config.yaml
model: "self-supervised image encoder"
image_size: 32
method: "simsiam"
hidden_act: "relu"
avg_pool_shortcut: true
widths: [48, 96, 192]
projector_hidden_layers: 1
eps: 1e-08
max_precond_dim: 1536
merge_dims: true
max_grad_norm: 1.0
adaptive_grad_clip: 0.1
max_steps: 8600
epochs: 10.8
Rows from block 2, named by matrix and row number. Rows with one number belong to one channel. Each number is 500 + 25 x the weight over its row's rms, rounded and kept within 0 to 999. All counts start at 0. Numbers have three digits each. After the name is the row's rms in percent of the matrix's.
# convs0: first 3x3 conv, stride 2 (model.blocks.2.convs.0.weight, 96x48x3x3), inputs 32-47, a 3x3 kernel for each
# convs1: second 3x3 conv (model.blocks.2.convs.1.weight, 96x96x3x3, transposed), outputs 28-41, a 3x3 kernel for each
convs0.4 092:510513519495478486457448483491501496515474495460483508475483483501495490495495487481460475466444495473474516490528544514509517486510562513511483476464537530566527468443483521508498596523490532504510491495493480500513473481511505507514446447558508506517544486463491528495516510486481517554497498515532494520508484490503529533498463477513501475481467502509493486518483530516491452485507494509481492490481508481498513516518469489497528
convs1.4 088:488478503486493473506455528503493538495480510538497521486506514516528525500520532516534525515532530518523524506449520509475488525502538529511545523513537480504490491474492559492521488456486486415477497479485491536441489511492514504492498521508458461481541493500456481486499526477487496510466485515511488473487498509476513524467527472475522486449508494494493485527451507508460491
convs0.5 077:511452513472517505517524466511482499521523540493546521493533518531501470493465491520504515515476518486521491476498472513481511508510477449453452500485492546561544522491503490523545509540460512495521523494497508499448517510487498457484454521548476530520471489509507489509525493471514477463471547499548491495481515540433464482513475483490476483509494470492473505496483519469496499476480485528527500521497501492511513503541499525487496
convs1.5 065:499528527505518495475496490493483493469485497471488511488490545465567550516525497504513513505508522489541530498510523508514522513542511499521494473502493509508488513481513534521509495528496498515555522551502510550505511519496505517503493490492496481473499472500514520513495511507508480477526531505501495472502491501487490476519487492507484516497475502514493520480539490525521510
convs0.6 090:519480519483455494498427491476472503536518518503509494490495493474468450489486469514523486515496494518480477474532525542525533522535544529513557470480498513544523516519501514507506540517509510542519509529527522504533517482490516489481531484487516489498510475496505480487535446440484413496512533520493529481480440440487469471448458493482496530519526546489474536536542512499484498490536526503510492494508467538543559523538511547555480
convs1.6 102:493495463517503450474458481530508510522518506529520497527523503520516475503482498471501504461499483441458486475492583481516501444459481535502506528517487503518515503492487514515503472462430486530488511482537461500528482492475500514496475508486517568554488529544500513520498502468504478452476516490510515493530517495525517489519511538518499497483484468514562522511520499498527490
convs0.7 094:483454478558464448511498504480478515508491496493492519510494497510516449518539484503505526536489541514464470496532492512483506481497495489546537481485540512476454451510510465517533468499503533506474517498497512497504432533533449493511507465499514449552481458480483541515553462514521497509449516498490523509489489486518492480530479499484498519489495479497525533542498490504506472484513545541519489542509484495488509473541510494510479
convs1.7 077:494496511488534542519506502493496496491469464497493492556454508582599471498510457505474518491502513497474516525511501508536463502481492526487472484503543485509488477525470520485492500508513501494482501516477472489479498533510489475482519477501460551526443432489508442445488464470480483516547478533488484476488493511475491498496495486489464475495492504499570486476489476506481521
convs0.8 091:489516527498481489555482486510510500495499495491503514497480487505478499479526450455557468513487526484457465493474482468487506473497521559521538539550520500546539461500485489535475485494486498511481502491475494487529509438484470479531465502521475509478486484512488452465510484490461511566487520536481490480526500485510519480515535511464489496503456506525520468506475496497499501503495476496486470504505518531497517495488501475497482
convs1.8 082:491545562515507493550499488472479486494495496486499516506521529472460499477518466499478523483470492500511546522490540492478493507484503475505503459477511485521515479501538529485481509505496534534531498463496517506464517512507493480516519503500528532476523500541483519566514442497524475480501499474484510512493492481498498500501497528489505483516511457522431474524492504522505513
convs0.9 085:442484521525475511513483540488512513434486487497494492457466466516503485516483490484511537503508528476476497454472470434505476497488487470447493485497523506560495514483490525525498536479493527485509478520491486523516538548487506527536491544491500500491487477494490518512500478485473500495480519475504501519502449521517518537498498493497437525550467507514494486488478485506494496479514500512549472486497498514491485486537501503513485
convs1.9 099:479536502472491499529495492494527508501486485492507499487514538526483480522491471549581558538523491514421440519514535511467448491474475491501537490503487509484498485490478520533516490469491474479525488474465440467482521559534499522545497482474466483519467494536502429450497458470493458470512452459491505513497501520508522508502574470492545496506547506479514490464497492499461450
convs0.10 107:504506488482487508472487514478489555472477484498512488512495499505488504480491465483484445502508449546527504478512511527576526530580547489475464517510494520504511515478459516439426481432462483482476498488467542493522474458515505480498479501466501507526505540544480507505467468491505527496482439446479505517478498512488509499477496510500492491484479500516485481517464450504472484479503479476451477517522516486498513488507506519499518
convs1.10 130:511513507518510520506519501509517507503517505486505508527499473477543481477483509520512476525540491546526520482524510492565494475516500527491502506515510514500519518480511509494524462484487518464482512470503455442526508493536496506491514498502518495497465498465489487461507528518508493535549456494507507493507500496540514503521522514494485496543493499496507513487509488485502510
convs0.11 095:505488510532464484455498501500534518518528519519525493533499524523484538542535493484521493509534533523569493473515516486478458504510475512490461504480492510514520488445473476509471467502522535549506509544507488515498490536534473493493483484485508511514506524491516527496499474505461495507495507481507485516499529517523450522477487465433516512514535488521467506471495513509493522494529470545528496507529524458494477462500499494501496
convs1.11 120:497555527511514508483501519490496495489487494500485498533452526512485523486488539508494514499487497527516517480501511513480504520515492516480509476488510510457502539478489516564522548582547498488520492484484503484500500493498507499494484499498512506563444498526441476501501489532476551509458518564476487506479504505481490499507500496492512507490481489536517529461475525445479470
convs0.12 082:523510496465514495483535528533504512501480500513501509514526557523558533490511506500474505477508482514485482520504507525550488467463512499489505519472510476527481530508509474461514493503525535527494508527472498487522522490497525508459499490481496480503480500508515484487499474495480517457456504502516518562521551550520517528499464486497498505497483495492463507493536519499545510515530541514507542513536523468482497467449510458448485
convs1.12 123:526493460494490543512497549502522507505506501496500520500487501556505535516482496478492496448470494498529525497503499475476490526485566524481553509439536482494496503568490459549477488538503491503543506521510524524490493504493486494503493518511470474454498451452514487491458612458396448530470489434498527473503504479496501468486498480467468495492490497485507511493490499510515511
convs0.13 086:503494468508518511493504502496459473477502495495481470558492508499499463524495530505494496502482521469481508525410481463446472504511465524494533521496479506517493473520519512507528462495533527473461493479508535489519515490479484530494478501520519510503543517522523525495480506472488487486477497436540481444520544489480527485539491502525515499512480509509506491536542510497486525511529500490489509496514505462512494477462462464525533
convs1.13 092:488492513523469476483477470491501504514495491501505493485485519477464505515495492459512525504451506512512497490490484541470477495469489468512484494471508506506494481480490470471498494476449449513563578510523535564488521536507520530513552541545531540510556530521530537536487489485456475475500478499507502488481483485501496510523484484495444490525484522508494495495496498464542505
convs0.14 107:468517524481498497524519532506493501474500472491502517448466466428478437477503504466474523497509520543550513494493460492450489465477514509498493526573495490501463464493490522478513521512495522483481512498522503491464513549506527508476538495478523499495507505479511498509500485546511523506470494469561540548465499496429514484490522498525506553500485529503510476551515489466489487529499510511502517474474472465494476475504495523494524
convs1.14 116:477491506427573470488506496501503500475472471496499515501498467533519538553530496477500532475454482498520561481524512449480465496533534486520515471513506519515519479474479485540515512490493475505502457493474459504511466479455472502519503495500556453544518442510478447543462462454474481504472492501518493491500507501504487495490486489479484522464493497505508529508469509548482502
convs0.15 112:511501499523513490496540492496462488476464503501487481489469469505459467517488520461510462475475528521515489466504496489541517492489496511523502497512544495495547510574515487465488557475498466505505513477500514493504455468485505490448565529479497463510480506471479498495515472530480484498459521534493526515492502456513474481478496477488479518537480499447520493528499522484506514492499507475483518508500480463490512475523518543501482
convs1.15 098:473432499535500532526523497499488480514518504507498488493507519480510498519526527511474470489533533488493453499512501471554529483460438530497484504529497486523481517476533496486486506455482528517519525488514429502493530488497491487469480488492526530443497485470446471522520493535484505489503512510494493502490468465499471477510499509522480463498501491490511501456476457466425503
convs0.16 099:514537494526506494526513474480457473501490475498461505493516512479520542470499549450460537475463473478482471513510484508450474516499505521498504517519541452475455497540522501495547499483522506512463513514503544505521506498483477498482488499489518511499496481487507511515496513472467458461474474463506497493497539517497509509481500456501522482489519481475540506537545538494502514502535493520511498486498484467507549508517503501518482
convs1.16 107:523455499501521526491467537488517488513511511489519510490504503521528494503506515514458418552488509474448473510473489466470488490474485476484466447449485488453495514508500482506554479549473521547525538589528510486574471486502523517530491519501494476490538561510498506513489459447403507521463439521497488494506483499474493517508482514495484489481476498515500476509558507527516492
convs0.17 090:482437484468505477477510483501493486468513532488482499437444531428514555540554523529496508496453494453508490539495462512508489528495454530469519530520526501523514497492509469481497474479468494491503489501515499477474491472495483487495513498480490504498508552531509551497511490472504505479470512473521505548508533512473476510491516503480530459519495480495523467469481492461509484503550488487486490450534532462539477429515504555519495
convs1.17 077:530503488519534502498534472507510502493483493485500508526517487426460482479493486502514514529555545461482537487472472509514468499496499492557511525493562570497524552488502560503498504467504566474460468533491537497484512490467514507515501487483504549542485530500559546550481477488513494471523534483510503490508508487504508503505504540511544462495524525495463497512505506513490455
convs0.18 104:484491518492523518498562519507527540503474492494467498496485515495486531541547542457485490449445510496520491510485514526479494439480508542526511530535507467511452498517455506517476446468512499479469496507494510485508499521532482509472515507456516491506509463510468510524461512495456447547437515523528492491480501454527489444538497474509518494477488496466542487512518522517462522528497511519518525523502532444511504482494484527475507
convs1.18 085:502539494483524469478527536493528501497502492508485479513506497501471471495463497497480508528558473482468521476561510460532498504519517473503551491551500455573502535497493469522514513489437505512493493501505497553519491525506489468481509493457495546481527532553507492541471472541489478531548494522478488504510542511495494508489484458518489497481527517485527496508525493481503475
convs0.19 098:513491509497472483464534538504497505478503542496520494471499570447501480449470480465525514498537456453505488551466487524486469528517480500499531522525493496479535469534495554509478527488517520510491489485492495489472499498525474470464534475459512517515517508498501512519434509552486490507502465502474510515504541477477499471504490480482462514490466487499485478510513512506494506506500470513518474460485482504526471484564546505505449
convs1.19 093:489485497523466483470518484510520496506490496492497475497502530479536495496449458495508481471501465505536500510527549479514509475493531478535513485503518518498514500506495485530510480512521439454475470471471502466487483483497472460500477479489537497522492495518524502490506524516471475530464478543501506494515496474503478480498489501465480521474487508501535514539536523545514524
convs0.20 067:478447473470446540500481490501518498527514500476501522474506467467508522496499516495504537468487521467508515563494530499500497529514483505520480501468508495497474446482475525475504500507554503498498493528511471513497512461494456501537494455492515484525507551489514505504454459495480481489494492539481496528527536439493496474509526532503505532506500525492524483454494478486488471518539545494516549512530503513487510496493457482480485
convs1.20 067:488481518504505481529480468460485487500490472494487461489495473508527466496503433483430509505482496530483554524501471512520437519541494513521511476494508500485508465464453516516470544506500566514513527481481499492471486459439482451464485479473551493515574503564510553513494477525524550533521559485463459465520506489522497479509493499514484508519514516509472479534498518468493499
convs0.21 097:515532500509531524484520496521484475502513497507497493478525538434485523459486559503482490486482467508507511512528510495459483499526481497467471505520496496494517543491453505514483453453477459484460533490495489500510521503508528518460464507518495496494516524512497481506516475490447518509495485501510484483514529514479484527464465463447467488487419497481538498506516510481478498482522465487508506464496466486497518575550501507499499
convs1.21 096:484489474478489507534495478486491491506524492519502492502481523552532507522476511479510479508536519487472509487524528509528546574509538487530516531501541521514521468480505458470526497470499492468494518516494489487482496480508487510477500499482474523504492539469499501471514550506445535539555499554500528512470522487482538493481519484480509500528531497480520491477557511412536483
convs0.22 126:506495504503542561514562579516490469426445483494500491508489520507520493499479461505470471475473479479494470508489462498531494498525495525490486461469497473461456505526467519522533581541538482516492472497475490497534511500512482496500482490515525498518473476473457502496515516505494499487483442507516484506501480489490483486464506503482496518494476527502487529461462480490479467503504517474491497462507486486496474486521463494506503
convs1.22 115:549514510486528488490522483508487478501494493504495509513527482496492515499511518514531526571532537519503493485513444550536486514466497550516525524491529531541513491583530488537538509513503497466500504483509496462505500532488485508512530478490490519514467477494528497473513531483513456534550498519501507527499517517508512504501503464517508497498507509513486504511499507506513501
convs0.23 110:507459480495480528508503528512530505495534474501525492523488491505496542490487509575499538543531528515493496530491505507518503541506496569525504489490542540487506483501518481489480495446522505494493511510499509494495483518455455492493495505445504465497487480482528471498509516523479536509552521529531530489516466487489488513509488429540484518548544526466513495519516481498533510511533510512492505482502519496530528514535549537512507
convs1.23 173:480510491494497476481496485512538522522522522509506509540531522520530507491483513434427443473441437442405424441533507496513512439424490466485474473475484446457461518533512527525521499527515507498500514537473525459515478493480497473481487501486465467461524476495483489466498500499508490507497493493510484496512485488499500511495499484497501495487491517531483474520518482534473479
convs0.24 112:559551505556529545471498447485463492484539496488526493578534584521480499538481563492485467510460517480524537499453464515460455463486437511525517517511516492512474502530507514520555493530490512495512513486477496526504493515534519486522502505526538530510511510485544551531512522514519512507493486522533485454541563465540489476480486502512538497523468517482528442502537502516488480517485500512529520520456494512475503442496499441491472
convs1.24 120:545513523554525518522493529501509516499523514504496499493521524494502526502481537519507474519528527471460425513496524488517507481488506472486502516473480503477504560509495508534534492534494455462483459504502503464463454427444530468472471491486496453520479486535488503483524531520491523545501539529500513497509508483506489503488491497479478463492493527469481515498494525472463513
convs0.25 090:519465548464515490479504422495484500486502518504493502496497492490522491497471503508524505504541499487533468507487505494473510510491518473521528478497518489496500517535497492446510481502528518473490523531478486510475488494500514515506489492479523520495505495516491508475526509572443520572467502486439447532477519492509496452461471527558465459565487455484473498516504497483510496497478480473519517511538473511470516505481479448488511
convs1.25 078:461511486502505477486464450516515495485497487525515480520501496533478508565442455504503523467547558477521500504494479486485476488495484519505536524499517499511504480494453472505528504492459454536572485512517443456492477510506458560479465506470508511510519457466576453545545494460471504522519483560511530536498482519516489476503511490506513506486501499512487495516502518514487470
convs0.26 084:480525523482480510476506529480513482480493487510503508504492533478530527484519512499479497488473524515519509514492540516462508500481456501489459513510493512489492482490498521526548520463554486532542504493510473475512522508494534520522429498467495517490468514502488497517551490479539487486479498491475500512497483515498474496488498459508571502528543467525534514493494466496474509485528486517554515498521467489501508510510549479525538
convs1.26 098:502495463486521510492489493525508482494510507504496489532526510454507521484532542524482451502558512532519519488525450486542561525584535509460507469513513494488484470492461526520488498520491527467507564491466507500477508511472519511489508508495495471449495505530530513474491518478486509478493513501504499477483490487500481474495519464473537493525551482509498442532515467553544486
convs0.27 083:500498483488452522497492508475457484501489509481523494489481472495486502521468480509501479497488500490531494532504489502579588492502501488503502487516492480490491526488472508510517518509451506509524528522484488482485504461489507456505499528478497484509502465488482488464541540432536508473492499550485477441526504454502518482447495483476491504487463505471453480512459474505465467485486515484498516506472503466450459478492508506449465
convs1.27 066:454518490497467514492451519492499497500492483494487498450487455494588511506502471493507481514506503527498507452473487505483504503449509487517516511498494517487524468448510505498509439469482484427557454448562444386534496471498520521490533523478522482544538512562548529565507498542491478477446475454491495505489478501493486524470523514506527507476443557465540552511513557487516566
convs0.28 102:509501481515468496434492507502484486509507527522501488502538496460493514503508477524497468506512539486532517527487481517519508498507486485516524542534466515488484504454467503560471504532513469500528498523472480477521532494504547515525483475460510520484495478496495474519504528451490507473505447485489458520497451464498494477497512510498479482497490483503467477494470517465468502509505474492510530483469501492442479479476477510497528
convs1.28 094:472517493485543495507470496496500511498530511494497516462521499565529512473523497485440487489522477514524485475500504480510508501507502482479510484482485515518520466499508560502479447564516482458496538578486512534467543547523513530471511483502468573529512512501502472584541459541524522516451492551511509478501500499498488508528504485510519502496499477507548505474501522479470516
convs0.41 090:475486491466493529477464456514505503519505522490509503535513484576517524528521557508492456489454474508452499525501510482531506469463465516524484503514510539529480530498468519484464510491502524465487509500470450520480464494477480505490488459520505495527495482513489493494530480518519481516510492475520514524530520509492488544480498499475461508482479483488527573465483489492506468529532527518545516500532558451464462476495478446467490
convs1.41 158:529510538507523521478500496509501495490502488506496496487504488491503489489479493496486491505495475495490457528518516500496491517498514463470471484462439489452418544549533527541571529536580506501487497481512518492517531521529538514536524523541473483468470472468472501442541506538549518569532546590491486492507491495505494507514500529514499512528506511494468465505488457494460475
convs0.42 089:513508522519501483487493517530515492508514506485498484523492520489465495464510543517485466513475466532514505466458490504498485505490496496500486494483440526515452467509482489484513526481526489478463529495443496504447509512486470498520497503449534514479500509497474470523528515547618523461530531453483479482484500508489465476570456472523516509532528469511477456471503482435476508475479472505520488477462465487488491478482491536460431
convs1.42 098:498526546443522495482491520522526496508494481502507517478461446502445498485505462497531513534496530507496517471542573528482489504478524547505504505510516509484480524514477483485471497528548466490497522481501486461452489504507503495518507502487529493507516524478526494517540533542474533574485507548477490472463494489508516489491491528507503483508503482533486476492519502475448495
convs0.43 080:541529540495539503498565534496520522478479476472518489525508532476516552483505501537483492487477513501506508468524524481534503456482496479477498511509468518504518475493473489568506532532501493514505488463494490474494497537524477480494517545549508448498480494473478487474509462519492485484521516490466462500487489501503500487508537519518532505466494482503497493487483493500495509523510495486505504467497476451446474508534553529524539
convs1.43 099:495503497493471483503459503480497491497505516496510528519512511521515512560510505453497469503492499437501502496484507514514469422466517464471508494499511475510498503475476526506495493501522467516535470521539521466462490477489490470489487480482514517466546505481463522436495498494524503525521522504518472485515491499494507518491527501510524515479524505527533520506519490484497493
convs0.44 099:507509480554558466475498516526491488462528534521516527513471510479519496489522521507491449513495475543474528498530482514539510495494511487528449520433464539509494498506480461477520484468499482495507505473505488514517512484454483485517507533483524524519469524514495514505484484495493471464502495492473505530506487525506514497550503560523499481484474485468495526518502434486497539483501488517484492496484503507495500500510482514495480
convs1.44 088:490490465466501493456484508482495510501509499485531504544516494501470524495528499490502525476494490487496514513527517486512472464497501522493490456517524508493505481490450506534496492535500496483439444485514515566486479514527515502509528508512479505512494535464493497497533492477477467512495544483508478515501508493529503509519496503504474493521491498477528511515454511503491530
convs0.45 090:473537512473511480560576555491504499470477459525479510506489487508486526507520518524525496472483510478488502462456532449504486427489466501497482467472452506487487546516509537555521507516514502508512515507475494470460526525539482496512521510488542492479505498442495519505530516492518521514581527509438471526491454509510546524486500475495481515504513483509502506499514457498481513499500503503494486490492508520519475501491518556557556
convs1.45 098:515496490477521488465476482495492501492515496469497481521552507537472496502497472478475524499516488477461428502511498468582502496460461521488497528471488500476473518524495492486496473520505478463489511481498507511472482510495475518504495510486491476474466485484429451451505525523486517532538498489497528489483534522488487504465484439509546511514517479430511489477489507492525487
convs0.46 112:480526532483529552570533479496509497496486463501489482500482500506486505509500483524514485475480497484534530478570532529550543508479476496505508499501494492519485526515517487467479467482526502474534499527473532479499476477492514479499523511518484455503488483488461515526472476486477501461487526518482524483506532519493528494523511522457500521487495529481483493493507491494508463499501511502493479490473482492488508525510496530495520
convs1.46 110:480514486498502492533504495507519506490500503525502519474505504480496482542454474526591497511533543475562490527527529475488457479458460464524522496493511488506492491502486538532526521499491455525537548549511410452460488472496505493499511493506529535508527522550486485511469474469490491492524482494468463486493488487489493502489500475491523526531506537480515500511493518502464534
convs0.47 101:504532555498528485465533543467474489485513560485470503515472506529485461508509468483496515477496478497485514516529509524462490489522518438474470494505483523477508507505441478516481572484488465487492539494509506521483479489512474517562468523532522514516497501523526461502572540506511477441525517473524487478477438500567486518456461463521528498518509518495520535484503473505503500472517527504499490479502495503527503513485516500500561
convs1.47 111:526494500486476526501473483502494484490477491504487495500521482509494511507522489511469496498459524549512469492503450498476465530493495522492522467491493498504492469488485533486499516519485501454507508488526615588493481494501493489512497498493493474503457506501491480508505520511487541492492490480485509496488510496507485492479499512522542501500504507480498510527505477529536509
convs0.48 113:478482545496504501502463524511487495498488479534493481488488482497444512493476479493485505526519512485476499494518469474455488515504493526493523474473494446486504481541511505482510526492526461496508491524504497532509526508524544543474485515476486535510489468476437514471503487503491488485480417512488505461507485427477495483461497516445478513521531522499531523547510521506486515509508533519506488490492477507502501482521468517523458
convs1.48 102:496498500522493501501484499486490486484482522513484503468456462496493515502500500490517545518508556523491501479549524546510510561527506527511522486507514525508542506501490516503501460506488549552556510491503524502528515523534531491505531524505519545520519504533522522517488496485509485504481485496483472482472470499494487512496507505508509515478510507473501481472524495510482494
convs0.49 113:486479523482405503516524492495507495512502485481516494486486499461490518481495489536530482511497496527520479506482499516516537515500481504458497520526505456495560503491499503492463488503492484470521463506499473487511470506522490496447514506500466477516506455502482519480529466473490534492524483503517479488506523537477460464473504516488479473475465517522484500528490503524511477501530499457541489478512511492509494496505493532461476
convs1.49 088:466460499508537516513501505509490509490490503477483507478494510496552545478462493465488485468464470466426459503507507475523491468459529520494513487458540513492535527545510456617494466470477474505489479513494497497504496505488500496503512516489529548533529578517503516535463529491502511493509456495479485513509488511505497481481493482516480501508486500506505503520494482534501484
convs0.50 077:537456477493537452454516515546512510504500527463490499481492521526500488496496487504507514524484480504465498529459477514500498495499503540454522526473492445498498506520461503530522504516526520474506478505484499518481517508516495521509459514539518505453538453479496488509523474470477486489496465485482519471487506532491493486497454531507498517518546464493494527525522502480511485490534527489522481509477518507508504499470460470421473
convs1.50 058:525493450497512503532481511514519505479477504523525514457471502474434469435467443474498473512490561517501502477547523466475479480496504495509500465493513499492485506488525506481465499476518528528493453520522462473511522518491510480530512499507497497505500508545507512546521519516469479483480476533450466464493491475518488514500487490506511497526473496480477509496467527479509525
convs0.51 167:493517523511549443544434481540462481520474485455479504521484501510496523487537511459500503479496505534499496516508462503480460484476529529432486506508528481560487467508507524476506495488500513490509517505483533527459501502541507496490508493444512514501484500526492504477501507520478495504470503482477494495496523506480520512515421524473498553506514494515495518533520472492525496506527502504497504511493518543530485483512492472486501
convs1.51 118:483519505502498493507482500514529513511505497515498504532509501501467484543494491506498496488488437460486460511512500500519465506525514483478507490492491496513480553472498537493509486453504544545513506548548521553547513506514522493518501502506591506550567499584529531546484468487500474471501474492498497487479483456487481482498482490472479497506486521465503523490521477508485535
convs0.52 118:498490476517486473498496469477438493514519462515493478507514525503539481490487507501510487483482492497493503496517518490514492568556539516495481481503489503511505525502494515481490509520507483471509502476495477443485451499488468458477484491499495515484489497540477493513502533518482528482495491492555502502492481483507557491531481499511522511546470501503510501545501470485513473483502471478481489492497498537502506504527548503532519
convs1.52 142:503496485483471501478461506511513508490495500510505518514529497482501505511501495551534551520542509519508530483505463514529500477469496508533527531504515546522553475490473443468464412455435452503483508538504462504454477494479497493481485487485481529505507516519504551515474489447486495493473503459508531516511516515524533526490458469482461475473511498484512541507500516520521546
convs0.53 097:540516492421507508518424488481525476574489487516502542497503485503534527495491504504455516545502487539494476482494491515494473479443498509482512527507494494472479493490564565492505505517515522537509486504486502540508489493496504545481482554496493509513484504503535482461511494510489451482478459534509484480492477472501499537543493445454504542550515515518508485521490479561484501504522537522517533483511503502450482489497477480516525
convs1.53 098:517519505488461485529511498507498516495476503510493515546534482482488490528497463500482472490438491471479473516483467497445521536477526520481471500499520511517483508500515481524478490526493531443482487542433528495491501504524504494470508495504483474498502493527562531524489490465519474445494514498514519526488478491541495514517518536505518508509504500490536517494477496504548502
convs0.54 134:457491507534485463480450490508453517494481483529572534520504515486481517484482482474477476449470490524482497471481507431502493478471446489525525492503527525471483506496506476511504472472501491476498504503445509510489556518524472534496492573513504510491519515526474496458506506535504466464503482472480468477482499502501490487479441494451455515514518508515471501497465490479473478494511511522535477507502519477501467466533459489544494
convs1.54 123:521486503479530490492471486483496494506497499473485488531506500498513507505492452536512490508504506461448438541501506505506528454505495500473454459469473494483498520508505555563516478458488509518497480551500502489478510542508509504512515544518506498482437457478482471461522549530510485514506522515501527506507517486501506499485503470477492470483487484491532489494507494446500455
convs0.55 110:510513516540490470484499491513496472501516513486487507514533539509484523499532518469485452475437478514503518546501448493500502478536541523493515473513525511516496501506484494474472470464507514476498496462487488515501518535486513493485471506456499508535496476506514488492513523501540493493485495503471470474452513467467541481505485526491501539498540505510491527518493466505521464487468494480483497466511476486485491520436473516504486
convs1.55 101:506493508490497516534498553499497490491505482486487504524499502431543479466531486501484478488465442508461483466481472467490533445410477496440435502476484530513469490511581517560542532534522480531588504483541453534505487486514486494498470475482487475507500514494476480497532506514531507525470521536469491508491522493501485499498496516483480500494492515499467517487513519475457500
convs0.56 148:451556501571496437468457538510427492513488526488491467490458504504495490490519506530521476507476516483486508482492524465469499511540490472489563499535525525495485514514490538493472489456504483507498489484478498488504529514482540509463485470535517514520518510515485448485474512498526495486505517506533476445517525500466532474481513494501535502496510548504489510517499518500461497492500529521496477487469499512529504494487498532505438
convs1.56 102:476511539491462511505523471514501533494501494498510499539496512526462470498439484506516514483485491520508500519560541497497469481491479487496485520474507504483480448489468544496479475454512570525517523508539451451505499503471479514500481520495529491516517541536562510473504497498520489466531507492510518472509494493496486501525522518537554505503559493540518463498526471502530518
convs0.57 115:472488509503520497506498471502534565543505475488463456511488529482446482478480510496491505491466487489442538504474496500508485543516453570481527505483512532494507497491513507507499503496543501504482486505500504535472512476462468553508442522549498473491497479516488485471523474476531512500515487501495525518504479471483487455528454498479487536512570497469469513532488464492523489497512510528497518514495519505452483486477474462452488
convs1.57 098:479485503507503503501513514516494479498467506497499505492465454531502535564508546472487490497487569498489491506488510516491501467486478472509483517485519495473489498490483523477504546482502441546493533462439491467473497480473488494506505480471475481445479516508473499509533519506508526511516500476532519513531498530512505491540516495491520529507520507494532547515520536467476493
convs0.58 092:498523487479469491556467520502515516486496510468517543491444481480473531463496498453461508499456497473447506497510459452481493528483484508456525491489478488502503530440520519520516537500481523524475524511506494497491542536509477512485499490502512488528524476476514491448524495522470500536521499526510488523517476498476495526497524505485520493471490550509490505520480477505498502500537540488539507492502524472511480470487477491482537
convs1.58 079:458527462469502483538472535465496502501505514488480513485489531531568510466466468501509464479507420515477520494484527505495425524473461495483494474479463521502495498456484528478488539478566505505507513527470514489522545510467504507482514524481468445448484530539501525487592527474544507478449500519501506470503502516506472483521490486492502495489486494514501481527503487499490507
convs0.59 123:510455454499489511511456515492509533478505533504502469485487522509506495524518482489509493514456499531557546505538494502472512554495505511529532503488466514483465476482472518480497526492464525503483503493507489516519519457473502491501461473524533487473483483465476517511535504469506533505470467516511484514507523487521522475554512483546538521534497507518513510495516489484490484494517513498522500544513486511479506518502444486518491
convs1.59 088:499495498456519487518507475509496498480486485515499484529465480552500506514505508506499505480496495510518486503534515457518528552548513496503498457474501524478502438460509457522486492551506510582515485524524474525493499485468496489490486464474494486474471501554508431522495485471509494496514505515493489494498495511518497504479495474511473511507479507550488510507511527468510518
convs0.60 087:487521523502504529521468498505517463527485457511512493467478497454439497568479478469435502498468483502532503489523515508517507476481464481477501473492471502459485485504491527525531434466526485473502504524490507525539498492528515493532507515500502550530470539510495522485581511525525565516462502504479465524498464484466519492515473532533515513531507503499480497488499546487506502496492517502500499487537484485433480481506508515517484
convs1.60 071:464491503502501545464492438521528528526496509518496518483466458493452477518461482469470473474485496504523520519480515494511482467477495499484511526488515517502525521515529452520444493511511486487506515480488523529516505500517496502504527507484507465494469460506506480471504473456513446483524469499531514514500499517501482495516510523548540530509506480530508513492468522532470551
convs0.61 077:477501456456501497498497486502479469558514526454482523438489470504482492529512493536518478524474541522529486486490478450488480477481459503506514501475491535493474455486481469470473490474506537522514508507540503516514528504498468495565539501509508511475549492502518533501491504447484504439494501473528540546503519526510546499493502458505541437471502532472493496523521531476494503468496489456485471510501505544518491446514527513466473
convs1.61 079:533531541545499513501512543493495505502483494475498486445490469482464476463470490550542541477498471489480529526472528494494494503513486487508470518511476498497489496519508498540496514510497537531539508519495516506482512501512507548525517504498477460529495513482548522502537479515512532501551495477480479514484488500468495496481472552518503515486494488522455496449458499505478465
convs0.62 119:524483479443538485471497518492493496502509484524480506500502518551461507509493551485494511486484516510526533516489523511509459477505470545437535509484498456533493512511433484509535476488525480513505458504513501516499498514473487545519493496502495516510484501486498521494442492536515547494505498492460498476482471493518479502546494477554544462495505481487512490461533523502489516522491470485515522481539523458490514479488512499518504
convs1.62 095:476467470514451521456510485500503504490484507503497497520501497531505503463462487521503459531485510493501514527516506505458519500468517500503490509484464477502484455485462507481519479556511512485514534481510471502548502509486508477527498478511510467494536465469511511520523481490458487516506480520512516526502488472477499496518519514497515531502510555497520498487526495493496513
convs0.63 098:492499520499482475462491463529531485504511485474495499467476489503510504512525551448462501488496503537494525537549535554519487478521479504496508505478512513571530492480473486456494515506493493539476486528491535500524558517530523515529495506481497489501502467530473508520553491458523523496492499514483454476460467452495500513464474471507480486479520471502505507524493495528509482492508500487528508469531510488515509472563482488515496
convs1.63 096:503489498447511510483490496516513504509499499496497498501535494463510506492508459513502472462478454485513517468471513461437504487506489508545516513543554509541505500476481463474463499506505475480505457492529484482504486499511512483492500505468489525539440461516440445451543455508548519522500493526525502495518503522507495514503496470490532537528441488510531528516510481467492494
convs0.64 103:522547487496524510453495489497504505492508535496523470459500508503456487499457499489489539492462459511549492462466485496486481497453445497503486510521485490466513476461525512496482486493488501520524527480500503478461481536502445484507491506537510525491487487495505512528556466466505473510502476516483510504463483492513505497494483475513543484548497541485473496470506521511490474512498505518489477532517491457452479447503504489509488
convs1.64 099:504462466474477535503449510503490501504481510507472507497470454514509508543538497511537461514426486490461457484482495503418508500409527514492486496478491471487484498479487546512513501499461566538533512510497498477609503498522476496513485502512503461462501485501499496541508489485543518489482499492460486476479490518473488482499515531496489529483530509490500506514489485492493523
convs0.65 084:513465493467506507502528528496492489519501519522518558547491500516516510519472496528509498525481510492520504464489515490501509481536502493453481507501506479471515482476508476474500481473497503537538483486499515474455517490487491501523517518566517504501504479502515500508505468476493458501509495503482461499536490566555520555517460512531503507474495516497504506460513486515503519449471495494489532509507568425446445420453444421482488
convs1.65 099:468547485525533515533532531466467466482475470504480477488533495492491508465528503503509518464532485520516526473485492504527525498506487532494483482499484521475514488483506527532498488585479498514507518497472482500486495492505493482480442489499464505510494464462471504488494497542517537502492549471517521528491517475505496502484543520500496477480502477497527499520514475518470482